From a checkpoint of a small multi-label audio tagger.
Data: 15625 training examples, 25.0 epochs.
Rows from block 10 of a small multi-label audio tagger, named by matrix and row number. Each number is 128 + 32 x the weight over its row's rms, rounded and kept within 0 to 255. All counts start at 0. Numbers have three digits each.
Before each channel's rows are labels from the 100 clips, of 14976, where the channel reaches its highest value: "responds to" is what is common among them; "loudest band" is the band of the loudest frequency at the time of the peak. Only what is clearly more common there than usual is listed. The data: read English sentences (LibriTTS-R). In brackets: how many of the 100, against the usual share in percent.
# c30: last pointwise conv (model.blocks.10.c3.0.weight, 384x384x1, standardized in use), inputs 256-383

responds to: the word "but" (65 vs 9.1)
loudest band: 250 to 500 Hz (31 vs 12.5)
c30.190:135157167146193124128149125102102105112134125096140163178160127106154163146117128090100140155147094143163095103136106103078083077155136084126092151052122090133084131101121137122110147162185118180072123113104119151083180083104121111109120159120150166146123130146114119098120132130117123126103065104128241133130148172102103113130128145095085096122136091121176147102210168120098145124129

responds to: the word "is" (33 vs 10)
loudest band: 250 to 500 Hz (34 vs 12.5)
c30.8:153061165121054128147073120154182114112182160114115105072078100152186184106150154119058125097135184131121101184148076143100131152112081145085148162109108114199099124129159098162140094146090158112181116144129103166167046135103109124136109102083105115128135098125121119083083155107143137202149134060199133148130120189138106160126124140106186127110112135155137132172116094142168115178178

responds to: the word "two" (69 vs 1.8); text has "too" (25 vs 1.8)
loudest band: 250 to 500 Hz (48 vs 12.5)
c30.134:091131086136153130076115165176092150166113142109167182140096162168116125119168126118121169137164175136114129106115074085133062153138119147080131141111109106204106173158183140116127162169155134130133118135105158109152126128124146065138161157117087145200145107074106086078079107124162089163094178175111106089162173137158101170083072157198255158143144139137112149136154154132089129162095

responds to: the word "little" (46 vs 2.5)
loudest band: 250 to 500 Hz (35 vs 12.5)
c30.365:202070097137195138113120140116167165104087143125174092189156170109071124139133183129136143168127107106111163100083099058115157104168161121148102201099108136119123143103122160129098145177148137090130109133129114139193154152173098138144091165122179138071237089103142082097097158152099147131116166107090176084131103111117154092113104116131119148084096156147050091097109146130126125131119

responds to: the word "two" (76 vs 1.8)
loudest band: 250 to 500 Hz (51 vs 12.5)
c30.138:136098114115100110096143130126101103147096100124101114162068109133134122129186082117090162131118153165129090125128089124145117137131139143080148155110107121165179157149165145146124184183175142132122095122119133084129114128103109092126171139122099158166098119081098062087108113132149112182111190164115093141148133166118116169103098154171255151143121127107113114124143102152077124139129

responds to: the word "don't" (34 vs 2.1)
loudest band: 250 to 500 Hz (30 vs 12.5)
c30.42:093140117113102162148084140114141068098116074070139094099164116119180120136124168082158163074180178160180089157189070175094136169148131141076153124146112087101096128150132092098120147160144136145159107127090121144138069102151128070104158086101124118158125104080091117100123082145175116168108100171145137114129169126178166140119118141111214132127136086110125137090156078196143099189162

responds to: the word "two" (56 vs 1.8)
loudest band: 250 to 500 Hz (31 vs 12.5)
c30.98:117086085131114105092136154128109108157104129120128162146099106137124135132175124114097169101145134138110116154110083100135110157109149148093161134118116113216138200147162144160144194165193130146121104123082124078118137140113094094097165135130080119183126075103089109054094138116139098167111161170094095091161158148138124189069095131164255164127154124112088121134139113125070139121098

responds to: the word "its" (43 vs 1.1)
loudest band: 4000 to 8000 Hz (37 vs 5.4)
c30.172:142123149125154072160159140099145101098136177163090111135112147152091136125050121117138122139172085113129086142152140086096118185104157190136190103098139147152172205169113228188157165151111122126134144121193141181168140135132084118125121163110124140166100084093105116069108120142124158125076133127118110169132074130121157158100124083114165167117161131144080162119123140120132146122129

responds to: the word "is" (90 vs 10); the word "it" (42 vs 15.2)
loudest band: 250 to 500 Hz (47 vs 12.5)
c30.0:078167183171123129083146143091113133147153175122160155151074116131136143067116073132096160152109118093142149082110117152171135155177110154107137172196123143115077140112094104126172103126085145131091130128202189156131160106207172142106140168085098167099126129051134168093126101150147154124139126109141059139145102158142090142136056163115134131146130142152195161123088143135199121189102

responds to: the word "is" (64 vs 10)
loudest band: 250 to 500 Hz (42 vs 12.5)
c30.181:201118102123127134121158211098151140176086120107115145128132146157104076111139138181061113057127181103110128135178133174143117029115124140162148159168104198164051089101174150131145121150128084123061155147150131150123116141170184115162114147107125095129050183110160140135123175096097132161089130139150061139143125110126167131141135173155157184115103148144100169108147168064117098090181

responds to: the word "heard" (32 vs 0.9); the word "had" (27 vs 8); the word "who" (26 vs 2.1)
loudest band: 250 to 500 Hz (31 vs 12.5)
c30.152:164142128139137201087075122117098115096107133120111100094170097147145129129137154132124163129140141114117112112128155178106129130121121104063155219100103120203036104071107147123210205074049104091130088076140198050119094169160148159113197164123180152136067187118153084129123089172113113081149130144188129184131153139161090148180164179135185073130117148080126131138046117138224126190166

responds to: the word "thought" (40 vs 1.5); the word "something" (36 vs 1.2)
loudest band: 500 to 1000 Hz (31 vs 7)
c30.114:109047078093101173148096141120102160126056106114095064055122133169131098141171115196108114104112136179105130116160149145144097187103167185098109171138087129131112121160146117101151146168113141140119085106094129113131131109088132108111129152209166130139143129108140145180129117138150115096169084135174187127159094156069081073099139133076098136140092129141116151154181125165200077134199

responds to: the word "mr" (45 vs 2)
loudest band: 4000 to 8000 Hz (25 vs 5.4)
c30.31:097138159151151111126180132162134128128147155177152110138126146141126169124159117115132125105097118161101165092080149059196105126093178121132123042159101112104061141111106151096085129165107199212086121091148094136102113108183167126123165152144141161115114145152082191180086067172133156124065138177129071142137184131105163169159154121093152140135137123113196126084058153151144058116118

responds to: the word "is" (30 vs 10)
loudest band: 250 to 500 Hz (31 vs 12.5)
c30.45:192130173136084136165145141163158077112142139081069118157149091068100165129094105117116176100158133132136099203153145179107114118109113099129143136146079184152088119125075086169128107118118159179130078135087112134148057139162106071160148122154147101149113130101096122098132109115152141170096106175212158158170174122107139167140133117141222152168129131129099118071123104171093112121172

responds to: the word "no" (43 vs 4.5); the word "oh" (38 vs 1.1)
loudest band: 250 to 500 Hz (33 vs 12.5); 500 to 1000 Hz (25 vs 7)
c30.189:132102107108140108097153107103121153212153187154098129133122139134111130125122122122116119086159109122143133076138121144121106116070134083119112128149140134125083115090180207153159096134143086223135106136102094175133152121132121103121107138058113131134141108133207180185148182139099165075083109169108086121174130181134134140094151159118174102170110109108117093099124123084174144093095

responds to: the word "they" (53 vs 5.3); the word "were" (49 vs 4); the word "so" (25 vs 4.6)
loudest band: 250 to 500 Hz (43 vs 12.5)
c30.325:087138158142149151122129181125084171140178135086104054130090115149165133130113101185122127177143083104162125087116117149156083108138121152145153197087182161138086171176138094119104117143186110157138177105198037129054101134141184196099091177057119115172081102162122120138088209095105174144113134131133152148075098105109146119105089100113169161094164170128125103035118043112092126097080

responds to: the word "two" (58 vs 1.8); the word "too" (35 vs 1.8)
loudest band: 250 to 500 Hz (48 vs 12.5)
c30.126:100091160114131145096123164124102124103139148129090115150176197159113146165076121231078105179196132151164132099152118071147193122167102127186180133120152167104112184104092102174127114141063130112107143084100122092143158190143167110150130180084117187136110123114136116128119189137113114114160130122131147105120097092101104170126064115138141095106132117095112160119119155144147141139089

responds to: the word "back" (58 vs 1.6)
loudest band: 500 to 1000 Hz (29 vs 7)
c30.83:172159191101146147155141171161131100106105037100113105135162148071095146113095159139091125183156116140129117168145069154171119127127132138073153100131137154164175156117139107085151096137134092106134145102091176160224133109131104087157180137124141132212088117102122121086127091105160079133140140163135127092056124138096137151080118135158177127102131156165106163141131071169119108145104

responds to: the word "they" (41 vs 5.3)
loudest band: 250 to 500 Hz (33 vs 12.5)
c30.59:126119202131092148186156134182164108144091055170141095083140131173114170086132070157145089155144114127105154122060147144124137150130085132120128175149174132114116140134143105125131104149216083107134145143145118140141129121099123121135160118108100100107158106134132181112097140089150104177160088076134099135114146142094109024128161087098101125071176166094149135135115112132072094117132

responds to: the word "back" (34 vs 1.6)
loudest band: 500 to 1000 Hz (27 vs 7)
c30.63:107169169085146136163113142136124150112125061160151142102171158091098125158089200155050151188119092162068135170133100120104134129129119060077136127179119115149109135103141133062156079141112090096191110091099181127219093104135126100154191152098120102215103146150122090118106102104205084107109126140156170108095148148078140190078129143146161112090156142162130169182138122152123117131106

responds to: the word "it's" (34 vs 0.8); the word "its" (30 vs 1.1)
loudest band: 4000 to 8000 Hz (44 vs 5.4)
c30.55:126121078099109156173148171111089146132119148115116125110121133116137083119099134086155121085097086090144207153122117132173148151070147141134126216111090106114096165130088156124134148083093136090121123159189102095083100144158140103084160200126103095174099116146064100119117099146144170118147120141163170109093122183116159224127166107164156161102105076106108156132119091149205169103141

responds to: the word "its" (56 vs 1.1); the word "it's" (30 vs 0.8)
loudest band: 4000 to 8000 Hz (50 vs 5.4)
c30.150:172072121145068139145154089180128143076125140131181122084114094129105114169053182101121172112143153158166107123155133112134125148161095165119187080122187120167150182152118191143138167123118105156169125159179115149166165104093104148130115135112096157155140112043098115128090072156133086180121133114119124127122072171089121145086117120077150172087118147132133217166138140204144118123139

responds to: the word "is" (70 vs 10); the word "that" (36 vs 13.1)
loudest band: 250 to 500 Hz (35 vs 12.5)
c30.66:114068162160129152076170166116181132192099137132112112145228108157140168088184136104108054159151109169122111160139086136148182137139136151128134078109120157172105096095145160138055109109227131098129137095138114062069079111169119177144127118065154106115225075153195116139160108094135025122103051074112239114128114115149100097085126105142106119103117148125113124138144138140084091148165

responds to: the word "don't" (48 vs 2.1)
loudest band: 250 to 500 Hz (35 vs 12.5)
c30.165:209155087112093101067170090125094050122145161081177153055122110165094157114052144119144171136167096161160084160132146091110116156129177105136183115073106161214176150143140129112119081122114110102127136113164156150190112124152079098124145121093106071153149141079079127069170152112126119179093135171141149136154115148099117091187113108111147144100100145192078176152113186169099132116108

responds to: the word "too" (42 vs 1.8); the word "into" (32 vs 2.1)
loudest band: 250 to 500 Hz (33 vs 12.5)
c30.302:173128122139087126117144078105088159119097120123136121125148129061100140063199141128143111124112231093114164083150109122199122118089180070101141115126143135069070076160102161095128144160080097089099115118125138145141100075107192134208177128113063129095133183158132132122208102090131145139111093159134121175149112133178128091075114145119110118146137100141212169133141097135163094172169

responds to: the word "two" (65 vs 1.8); the word "too" (25 vs 1.8)
loudest band: 250 to 500 Hz (48 vs 12.5)
c30.129:124130128119121168087135133152159121097123182183139114158110181125141094159156129162130129201117165110097108155118123123143122133121170185083099158075141085155157134123181160171086138161126179132129116069132173155159086095094069116147139162123150133169109112064116100077116111114168144135119170168133116096126108092129118193050125124228253109145189169115091165135099106068099164103154

responds to: the word "heard" (30 vs 0.9)
loudest band: 250 to 500 Hz (31 vs 12.5)
c30.265:120207139153130128088101075207197111120175125108142112130107124163111189120127174141154132086136202084160091078074093105124142124192092127127178171203173127100081102180158062108121153092081160122100144118095138113149119086091105133094080089131091088121122147141130115072110115108095125100165125151114166125170149140103122154118173140135122134091121137127123101150187120110156171177116

responds to: the word "its" (43 vs 1.1)
loudest band: 4000 to 8000 Hz (50 vs 5.4)
c30.158:180078096093075082116139155107121120074163134129172104140127092173078139109111160106098120129123125135147114112128114067084062202119156100093202082113170146162161188152147146150147154126071142127146093127189099177183146115118126109127156160104074154197159120089059094087148087172149138193135135160080106135125156135114134133144131099144195169135123149170087190125114203158135113149141

responds to: the word "them" (41 vs 3.1)
loudest band: 250 to 500 Hz (31 vs 12.5)
c30.161:116155085116071165102095095140156132098102067079096134070095115134101082109150116110131155139145154106166152149172175125134149111187099132110101110139111091126083138135089052104138150157098185091134115117115152165064195086184118107090106099140131197135121120148188155130119145111133094116188094150118195102124151206091100108107161098150065123103178077188149135123163085084083135109134

responds to: the word "it's" (47 vs 0.8); the word "its" (33 vs 1.1)
loudest band: 4000 to 8000 Hz (48 vs 5.4)
c30.251:146108096125133127139152118097095132107088169147132145129140104092185072133070097142097100068094045140191059128110132086121110169153091107156151186078107079120144168114160125127120101155073110138077095140111104192163103115141126150107145129142170098121136203126103157161097119185092131105131092135158084135204185069110136247108154087109153172102083099094094106182140129176155155081132

responds to: the word "its" (54 vs 1.1); the word "yet" (26 vs 0.9)
loudest band: 4000 to 8000 Hz (25 vs 5.4)
c30.211:112125164198119114141146112124093162097136164107098125091131145131143061037135092136083145105162163095171165153141225066126092148152174086121051066060082104124114168059076128120086109138255141098168211172108136096100101153116124191105119068150178124144095236114116045116071175111188150134175127085082110148116149110148150115125193121127157114146126114096082106101080095157139139125174

responds to: the word "but" (46 vs 9.1); the word "yes" (39 vs 1)
loudest band: 500 to 1000 Hz (31 vs 7)
c30.195:094150128111091121095122115127110188082093116101132131139088118105096162117084115100214128128088156196124188152176125113132125097160198181154214143097096114177063118121147126056143152124083151105114166136059117087096164110186128106120152145104092077139201133065153137113137152130024128147119132132063255068133095158130124106066170141094086143144141214138178158113140131101143128088171