{
  "norm": "groupnorm",
  "widths": [384],
  "precondition_frequency": 10,
  "warmup_steps": 300
}
Rows from block 13 of a small multi-label audio tagger, named by matrix and row number. Each number is 200 + 20 x the weight over its row's rms, rounded and kept within 0 to 999. All counts start at 0.
After each channel's rows are labels from the 100 clips, of 14976, where the channel reaches its highest value: "top examples" is what is common among them. Only what is clearly more common there than usual is listed. The data: read English sentences (LibriTTS-R).
# c30: last pointwise conv (model.blocks.13.c3.0.weight, 384x384x1, standardized in use), inputs 192-383

c30.344,183,203,234,193,207,192,214,178,229,210,182,178,202,226,200,192,195,196,195,219,181,200,196,171,197,212,196,167,207,213,197,170,173,202,214,169,200,226,197,209,212,196,214,181,205,179,198,236,172,197,169,184,164,202,195,220,211,187,196,198,189,193,222,188,257,209,179,208,212,207,206,234,219,211,206,230,218,187,202,182,219,201,193,228,188,175,178,195,185,196,216,177,223,183,165,186,214,229,244,226,184,224,169,216,193,196,217,234,208,198,211,189,193,175,205,204,234,185,214,187,221,223,236,220,214,180,203,204,189,206,202,184,224,210,191,218,208,210,172,210,226,159,188,224,188,187,185,186,173,190,175,176,230,165,170,216,249,240,204,240,221,198,182,201,209,188,185,185,192,158,194,197,191,216,170,278,181,237,176,225,205,181,203,171,233,211,250,197,253,207,233,183
top examples: the word "i"; the word "am"

c30.359,185,188,244,190,202,204,198,243,191,227,191,173,194,198,184,227,193,233,231,192,177,226,173,204,177,215,186,219,208,203,210,223,176,221,202,183,171,228,185,173,174,193,195,172,207,204,191,214,218,180,210,188,175,173,176,188,200,183,215,230,184,176,230,184,198,207,174,197,201,246,226,182,203,204,208,199,235,221,235,200,218,200,204,208,150,234,190,185,208,199,221,242,230,214,220,196,242,241,194,209,196,189,184,180,210,173,256,239,168,206,199,186,199,225,211,240,229,198,184,213,192,218,212,224,209,199,199,191,191,198,230,219,209,203,201,197,213,207,206,207,167,194,186,201,213,198,186,168,220,189,203,214,182,182,227,178,159,187,225,227,221,205,196,206,211,216,151,199,204,185,155,192,209,205,220,196,213,218,211,222,191,201,209,222,172,204,209,179,211,205,163,165
top examples: the word "are"; the word "when"

c30.172,191,219,203,205,216,205,183,217,193,206,212,200,183,203,178,179,191,189,244,190,201,208,197,216,201,225,174,221,186,179,172,183,164,177,186,202,204,218,171,175,227,177,210,178,204,214,223,195,212,204,182,203,201,202,198,199,237,198,194,209,196,182,192,196,194,179,204,227,199,203,203,227,242,180,187,171,216,218,213,195,233,193,218,223,204,203,198,200,227,209,205,193,196,237,201,215,183,163,229,167,200,196,236,225,198,181,171,195,184,194,177,230,180,230,167,217,196,195,223,224,195,233,189,216,206,205,172,197,205,201,205,184,161,212,240,179,199,189,168,176,187,194,240,189,177,198,198,233,202,209,197,216,234,250,215,220,215,202,204,161,211,212,163,231,193,226,208,206,241,174,206,213,227,226,167,214,168,188,220,193,258,201,227,188,230,219,186,211,229,207,184,199
top examples: the word "are"; the word "we"

c30.225,171,213,196,201,212,209,196,184,197,224,187,206,248,173,197,189,188,193,180,223,206,203,220,205,165,230,201,179,217,207,165,208,201,195,174,214,219,191,176,213,223,201,213,177,192,220,220,257,184,179,194,196,171,197,194,167,185,184,188,169,187,214,193,201,222,186,174,220,222,169,185,164,190,204,203,212,209,178,223,199,232,202,188,207,206,213,182,183,198,182,174,194,230,206,194,196,232,158,201,205,209,204,191,240,194,193,197,186,171,188,228,205,227,220,179,174,250,169,145,167,213,256,157,259,216,249,202,225,189,193,226,198,154,196,196,210,212,206,203,207,215,233,222,207,202,228,172,232,206,209,213,209,225,205,197,188,187,191,198,208,185,191,211,243,185,185,202,157,221,221,175,202,183,233,188,166,213,192,210,213,226,206,229,219,211,189,225,222,178,168,207,192
top examples: the word "has"

c30.239,193,217,186,201,205,194,218,214,198,198,171,213,219,181,207,186,198,172,181,190,176,167,191,200,192,208,211,158,201,218,161,195,223,198,211,185,198,186,195,185,224,179,206,172,193,234,234,202,189,192,185,193,222,208,185,191,192,205,207,228,170,169,204,182,183,180,194,192,190,219,209,188,199,211,214,185,195,207,189,198,230,196,168,200,188,182,212,216,198,183,197,220,209,215,176,198,183,189,236,227,185,163,248,181,191,212,164,187,193,233,196,182,204,167,207,191,211,208,179,214,229,215,212,215,222,184,199,210,217,181,196,236,239,224,220,228,193,200,165,177,192,169,194,211,207,213,223,176,183,205,180,207,209,191,188,232,179,208,213,222,181,202,161,190,221,212,226,200,224,195,190,172,210,205,218,215,228,194,160,190,225,212,198,235,164,189,229,240,205,191,185,186
top examples: the word "an"

c30.85,252,215,211,180,181,201,195,220,185,195,217,180,212,158,209,202,166,201,224,188,191,200,215,220,177,171,167,218,198,201,214,222,213,201,192,209,192,232,164,163,202,193,206,188,228,201,211,247,193,167,180,190,201,198,199,196,177,206,188,225,190,218,217,206,191,193,193,177,201,197,214,203,211,209,195,213,205,217,215,149,165,178,210,161,208,194,198,205,186,178,185,198,217,200,188,264,205,204,232,191,186,191,186,191,191,196,183,187,179,200,193,200,168,194,181,198,247,207,212,189,205,219,198,202,223,195,221,174,214,211,196,207,186,195,201,193,177,189,232,220,179,192,227,212,192,205,190,226,211,205,170,221,223,232,202,230,201,196,187,196,207,246,188,223,209,233,190,189,179,171,185,213,241,174,224,226,196,214,208,227,201,228,209,226,200,219,180,215,199,175,228,204
top examples: the word "replied"

c30.201,208,206,192,202,187,176,186,201,200,206,209,168,189,202,202,211,168,201,163,157,181,197,214,213,215,207,210,194,180,194,197,222,160,206,186,234,185,225,214,188,205,179,186,190,175,168,168,174,177,215,255,199,181,201,210,183,180,190,221,216,200,187,232,198,173,212,204,186,217,241,219,220,230,184,209,207,196,222,178,248,228,204,198,215,166,180,228,240,191,214,197,193,175,214,184,178,224,190,196,187,170,242,216,160,225,180,255,173,184,188,239,213,202,222,205,185,238,206,237,244,193,195,200,178,184,224,175,217,203,231,187,223,171,182,163,205,202,231,180,220,174,221,228,197,214,191,198,190,188,191,192,227,164,192,196,183,173,179,187,191,208,181,237,219,195,185,185,200,181,198,219,193,219,224,214,238,229,249,205,225,173,269,206,181,216,189,214,190,234,197,179,217
top examples: the word "i"; the word "think"

c30.199,190,219,170,210,208,175,228,208,225,224,219,182,176,177,185,181,199,201,197,185,181,232,194,218,201,198,216,187,240,172,210,214,191,201,194,209,195,202,200,192,206,206,198,157,208,198,235,204,184,226,173,183,229,202,203,180,218,224,196,184,183,178,238,183,212,178,180,194,180,206,195,211,172,205,191,179,194,224,204,192,204,238,220,212,211,190,193,205,189,199,197,189,208,193,177,230,213,198,177,218,233,177,199,223,148,179,187,229,207,207,185,203,208,237,205,212,206,208,176,218,206,218,202,178,251,189,184,215,191,229,170,169,196,176,213,183,212,178,189,197,187,193,178,206,235,237,237,204,226,217,200,188,197,190,188,210,199,186,191,215,199,214,183,181,196,186,199,196,216,219,194,182,227,204,180,197,181,194,207,172,229,200,175,209,221,202,210,201,234,186,199,178
top examples: the word "are"; the word "you"

c30.158,218,178,185,216,229,201,200,202,227,207,199,196,206,219,191,204,186,183,182,218,212,180,185,232,165,217,181,225,225,171,190,178,205,171,208,189,207,192,215,177,210,206,202,195,220,224,193,194,198,198,180,210,192,183,157,182,207,226,226,187,224,196,216,224,186,189,172,177,179,208,211,213,192,189,194,253,196,205,204,213,196,191,172,197,214,182,197,198,176,252,183,208,182,181,203,233,193,198,230,196,206,191,210,199,189,169,204,224,204,226,198,233,198,193,178,189,218,172,160,210,229,181,165,177,200,193,235,224,229,177,207,202,202,173,194,190,192,211,186,208,190,263,195,188,203,243,223,225,191,185,193,237,163,167,237,202,186,195,191,209,212,200,173,201,194,226,220,212,168,162,201,215,220,209,214,223,194,197,185,199,173,156,206,228,177,165,205,198,159,222,209,208
top examples: the word "an"; the word "old"; the word "was"

c30.27,182,193,225,183,200,203,198,181,176,231,209,209,211,185,201,205,179,180,196,210,233,157,188,187,224,215,218,196,203,199,199,212,197,169,220,225,187,173,233,217,198,199,191,196,198,167,223,198,182,193,220,202,229,188,204,182,205,215,222,172,204,185,230,195,237,185,173,216,217,159,198,222,211,218,210,185,242,192,161,178,195,205,225,174,204,220,190,212,215,193,194,171,170,209,167,201,177,209,159,164,220,208,181,183,207,183,217,203,219,224,236,209,220,175,199,171,175,160,196,172,191,213,181,195,162,198,177,199,179,184,196,198,191,222,189,207,218,203,178,200,178,189,194,233,230,208,221,197,203,212,204,215,193,239,209,203,206,185,212,222,163,188,215,251,206,210,179,183,207,160,216,195,185,224,196,194,188,185,178,177,188,181,179,201,221,187,183,172,225,198,204,191
top examples: the word "has"; the word "been"

c30.22,218,179,215,174,199,198,210,196,200,173,188,207,201,174,199,228,192,201,157,198,203,206,212,223,199,220,162,206,209,218,238,194,176,173,232,198,192,219,187,184,201,218,192,189,199,203,205,225,208,198,167,199,216,184,174,213,198,242,221,197,202,196,170,192,214,210,204,202,165,186,204,198,208,164,235,214,248,207,174,217,214,220,204,184,209,217,188,191,187,204,172,186,188,215,195,228,160,208,246,195,198,169,214,229,199,167,192,207,177,227,215,213,190,191,153,219,241,177,196,188,204,222,189,192,226,187,210,176,211,228,228,205,196,226,218,231,172,204,191,177,194,179,184,206,197,196,189,193,176,176,186,200,200,172,174,226,190,190,212,211,201,206,172,219,194,203,213,201,194,183,162,202,218,205,197,241,214,206,218,205,184,191,181,225,183,223,184,198,180,189,215,208
top examples: the word "i"; the word "am"

c30.348,210,216,196,199,236,169,197,194,226,217,172,194,211,177,215,158,192,177,179,205,192,221,192,210,191,194,208,188,216,209,216,179,195,212,205,170,181,168,180,213,193,209,181,209,189,207,191,205,184,207,192,230,177,197,225,194,196,238,191,188,193,214,224,203,207,195,172,184,194,193,192,172,214,188,214,218,210,206,195,217,211,205,212,179,231,224,244,210,203,210,197,184,221,177,198,209,207,170,180,177,269,193,212,221,173,173,208,217,205,159,189,245,208,189,184,202,215,172,228,199,228,211,207,202,219,212,205,180,221,174,182,230,252,178,191,206,185,175,216,191,174,214,173,236,188,188,183,194,189,229,151,192,271,150,205,235,214,191,240,191,213,200,223,195,181,208,205,202,216,172,208,233,195,177,155,243,173,210,211,230,153,177,201,257,189,188,284,195,205,167,199,175
top examples: the word "i"; the word "am"

c30.99,185,175,223,199,157,179,206,157,176,167,186,167,179,188,224,171,216,194,222,219,176,240,238,198,247,182,201,193,186,191,190,245,184,203,187,201,235,195,168,221,206,206,199,212,212,208,197,214,192,230,186,158,202,200,191,191,204,217,220,209,199,219,172,221,185,231,164,178,185,240,208,194,172,205,203,212,246,187,205,209,170,200,225,199,190,193,196,235,197,205,212,193,183,183,178,162,180,229,213,216,198,222,186,206,209,223,239,252,196,224,212,200,236,200,214,194,204,198,195,210,173,194,187,188,196,203,193,186,205,194,200,204,185,176,250,203,163,223,230,261,190,184,205,161,197,154,175,201,202,187,200,179,224,193,208,194,192,255,186,198,160,210,218,172,181,197,188,187,207,167,217,186,186,222,194,163,209,210,183,197,181,244,197,177,211,223,197,206,206,199,204,219
top examples: the word "replied"

c30.277,174,211,207,193,212,213,188,216,200,185,209,195,203,187,215,232,186,181,203,204,226,202,192,191,197,204,171,199,189,201,181,241,201,206,195,195,187,195,178,166,181,207,204,193,201,224,190,189,159,226,248,198,160,213,209,172,205,198,189,196,222,177,232,179,244,191,206,175,160,201,215,195,219,198,186,235,171,197,202,201,164,237,184,203,233,179,177,209,163,176,191,218,222,170,203,199,190,153,186,195,170,214,219,181,183,197,198,164,191,185,202,223,191,229,184,196,197,186,205,202,202,234,187,227,231,206,195,232,198,234,220,202,229,212,217,245,242,191,215,173,197,186,204,176,204,190,194,216,188,166,194,259,171,207,186,219,171,165,197,233,200,191,184,205,198,202,199,175,187,226,229,192,240,210,229,169,244,214,204,211,224,175,185,201,199,174,198,200,243,187,182,198
top examples: the word "i"

c30.209,225,194,199,211,172,203,195,202,192,210,205,194,173,215,203,238,158,173,178,205,184,214,199,213,196,214,212,213,205,217,240,207,198,202,250,184,183,212,216,198,202,148,158,218,221,176,185,177,188,172,231,192,256,172,246,203,182,179,176,206,227,184,209,161,201,194,207,181,216,219,182,246,167,223,202,215,216,191,176,211,224,169,171,181,216,174,215,229,205,181,217,208,187,214,177,197,190,218,207,232,167,239,202,221,196,160,225,179,206,208,190,179,190,218,219,219,221,199,203,193,209,186,208,199,206,185,248,218,208,210,186,199,236,201,200,183,203,182,191,213,203,238,183,203,223,169,185,200,227,202,199,166,196,197,190,196,204,221,246,202,186,211,211,185,214,262,202,190,207,167,215,228,185,187,188,190,197,179,203,206,188,188,236,198,246,187,192,241,192,197,207,201
top examples: the word "are"

c30.185,201,177,200,218,178,203,218,170,206,217,179,194,210,223,202,205,170,191,177,188,197,211,200,186,195,160,123,160,206,210,229,203,254,143,180,201,219,231,174,200,222,230,212,202,235,231,207,200,169,208,210,198,184,201,183,214,210,224,216,189,189,208,138,218,206,207,187,212,197,184,226,194,181,202,215,212,212,211,233,221,211,194,158,190,179,216,202,180,231,218,213,199,217,195,174,188,167,184,239,207,192,206,207,189,183,226,203,187,185,176,223,185,206,239,194,199,285,157,198,197,198,218,206,201,191,174,207,225,229,195,207,214,176,241,198,205,187,191,209,197,201,185,187,202,163,199,197,187,199,179,205,200,219,204,163,236,195,199,203,215,245,199,203,187,249,214,189,179,192,206,184,179,178,183,204,264,183,236,208,209,186,179,187,229,191,209,196,168,224,200,195,179
top examples: the word "i"; the word "am"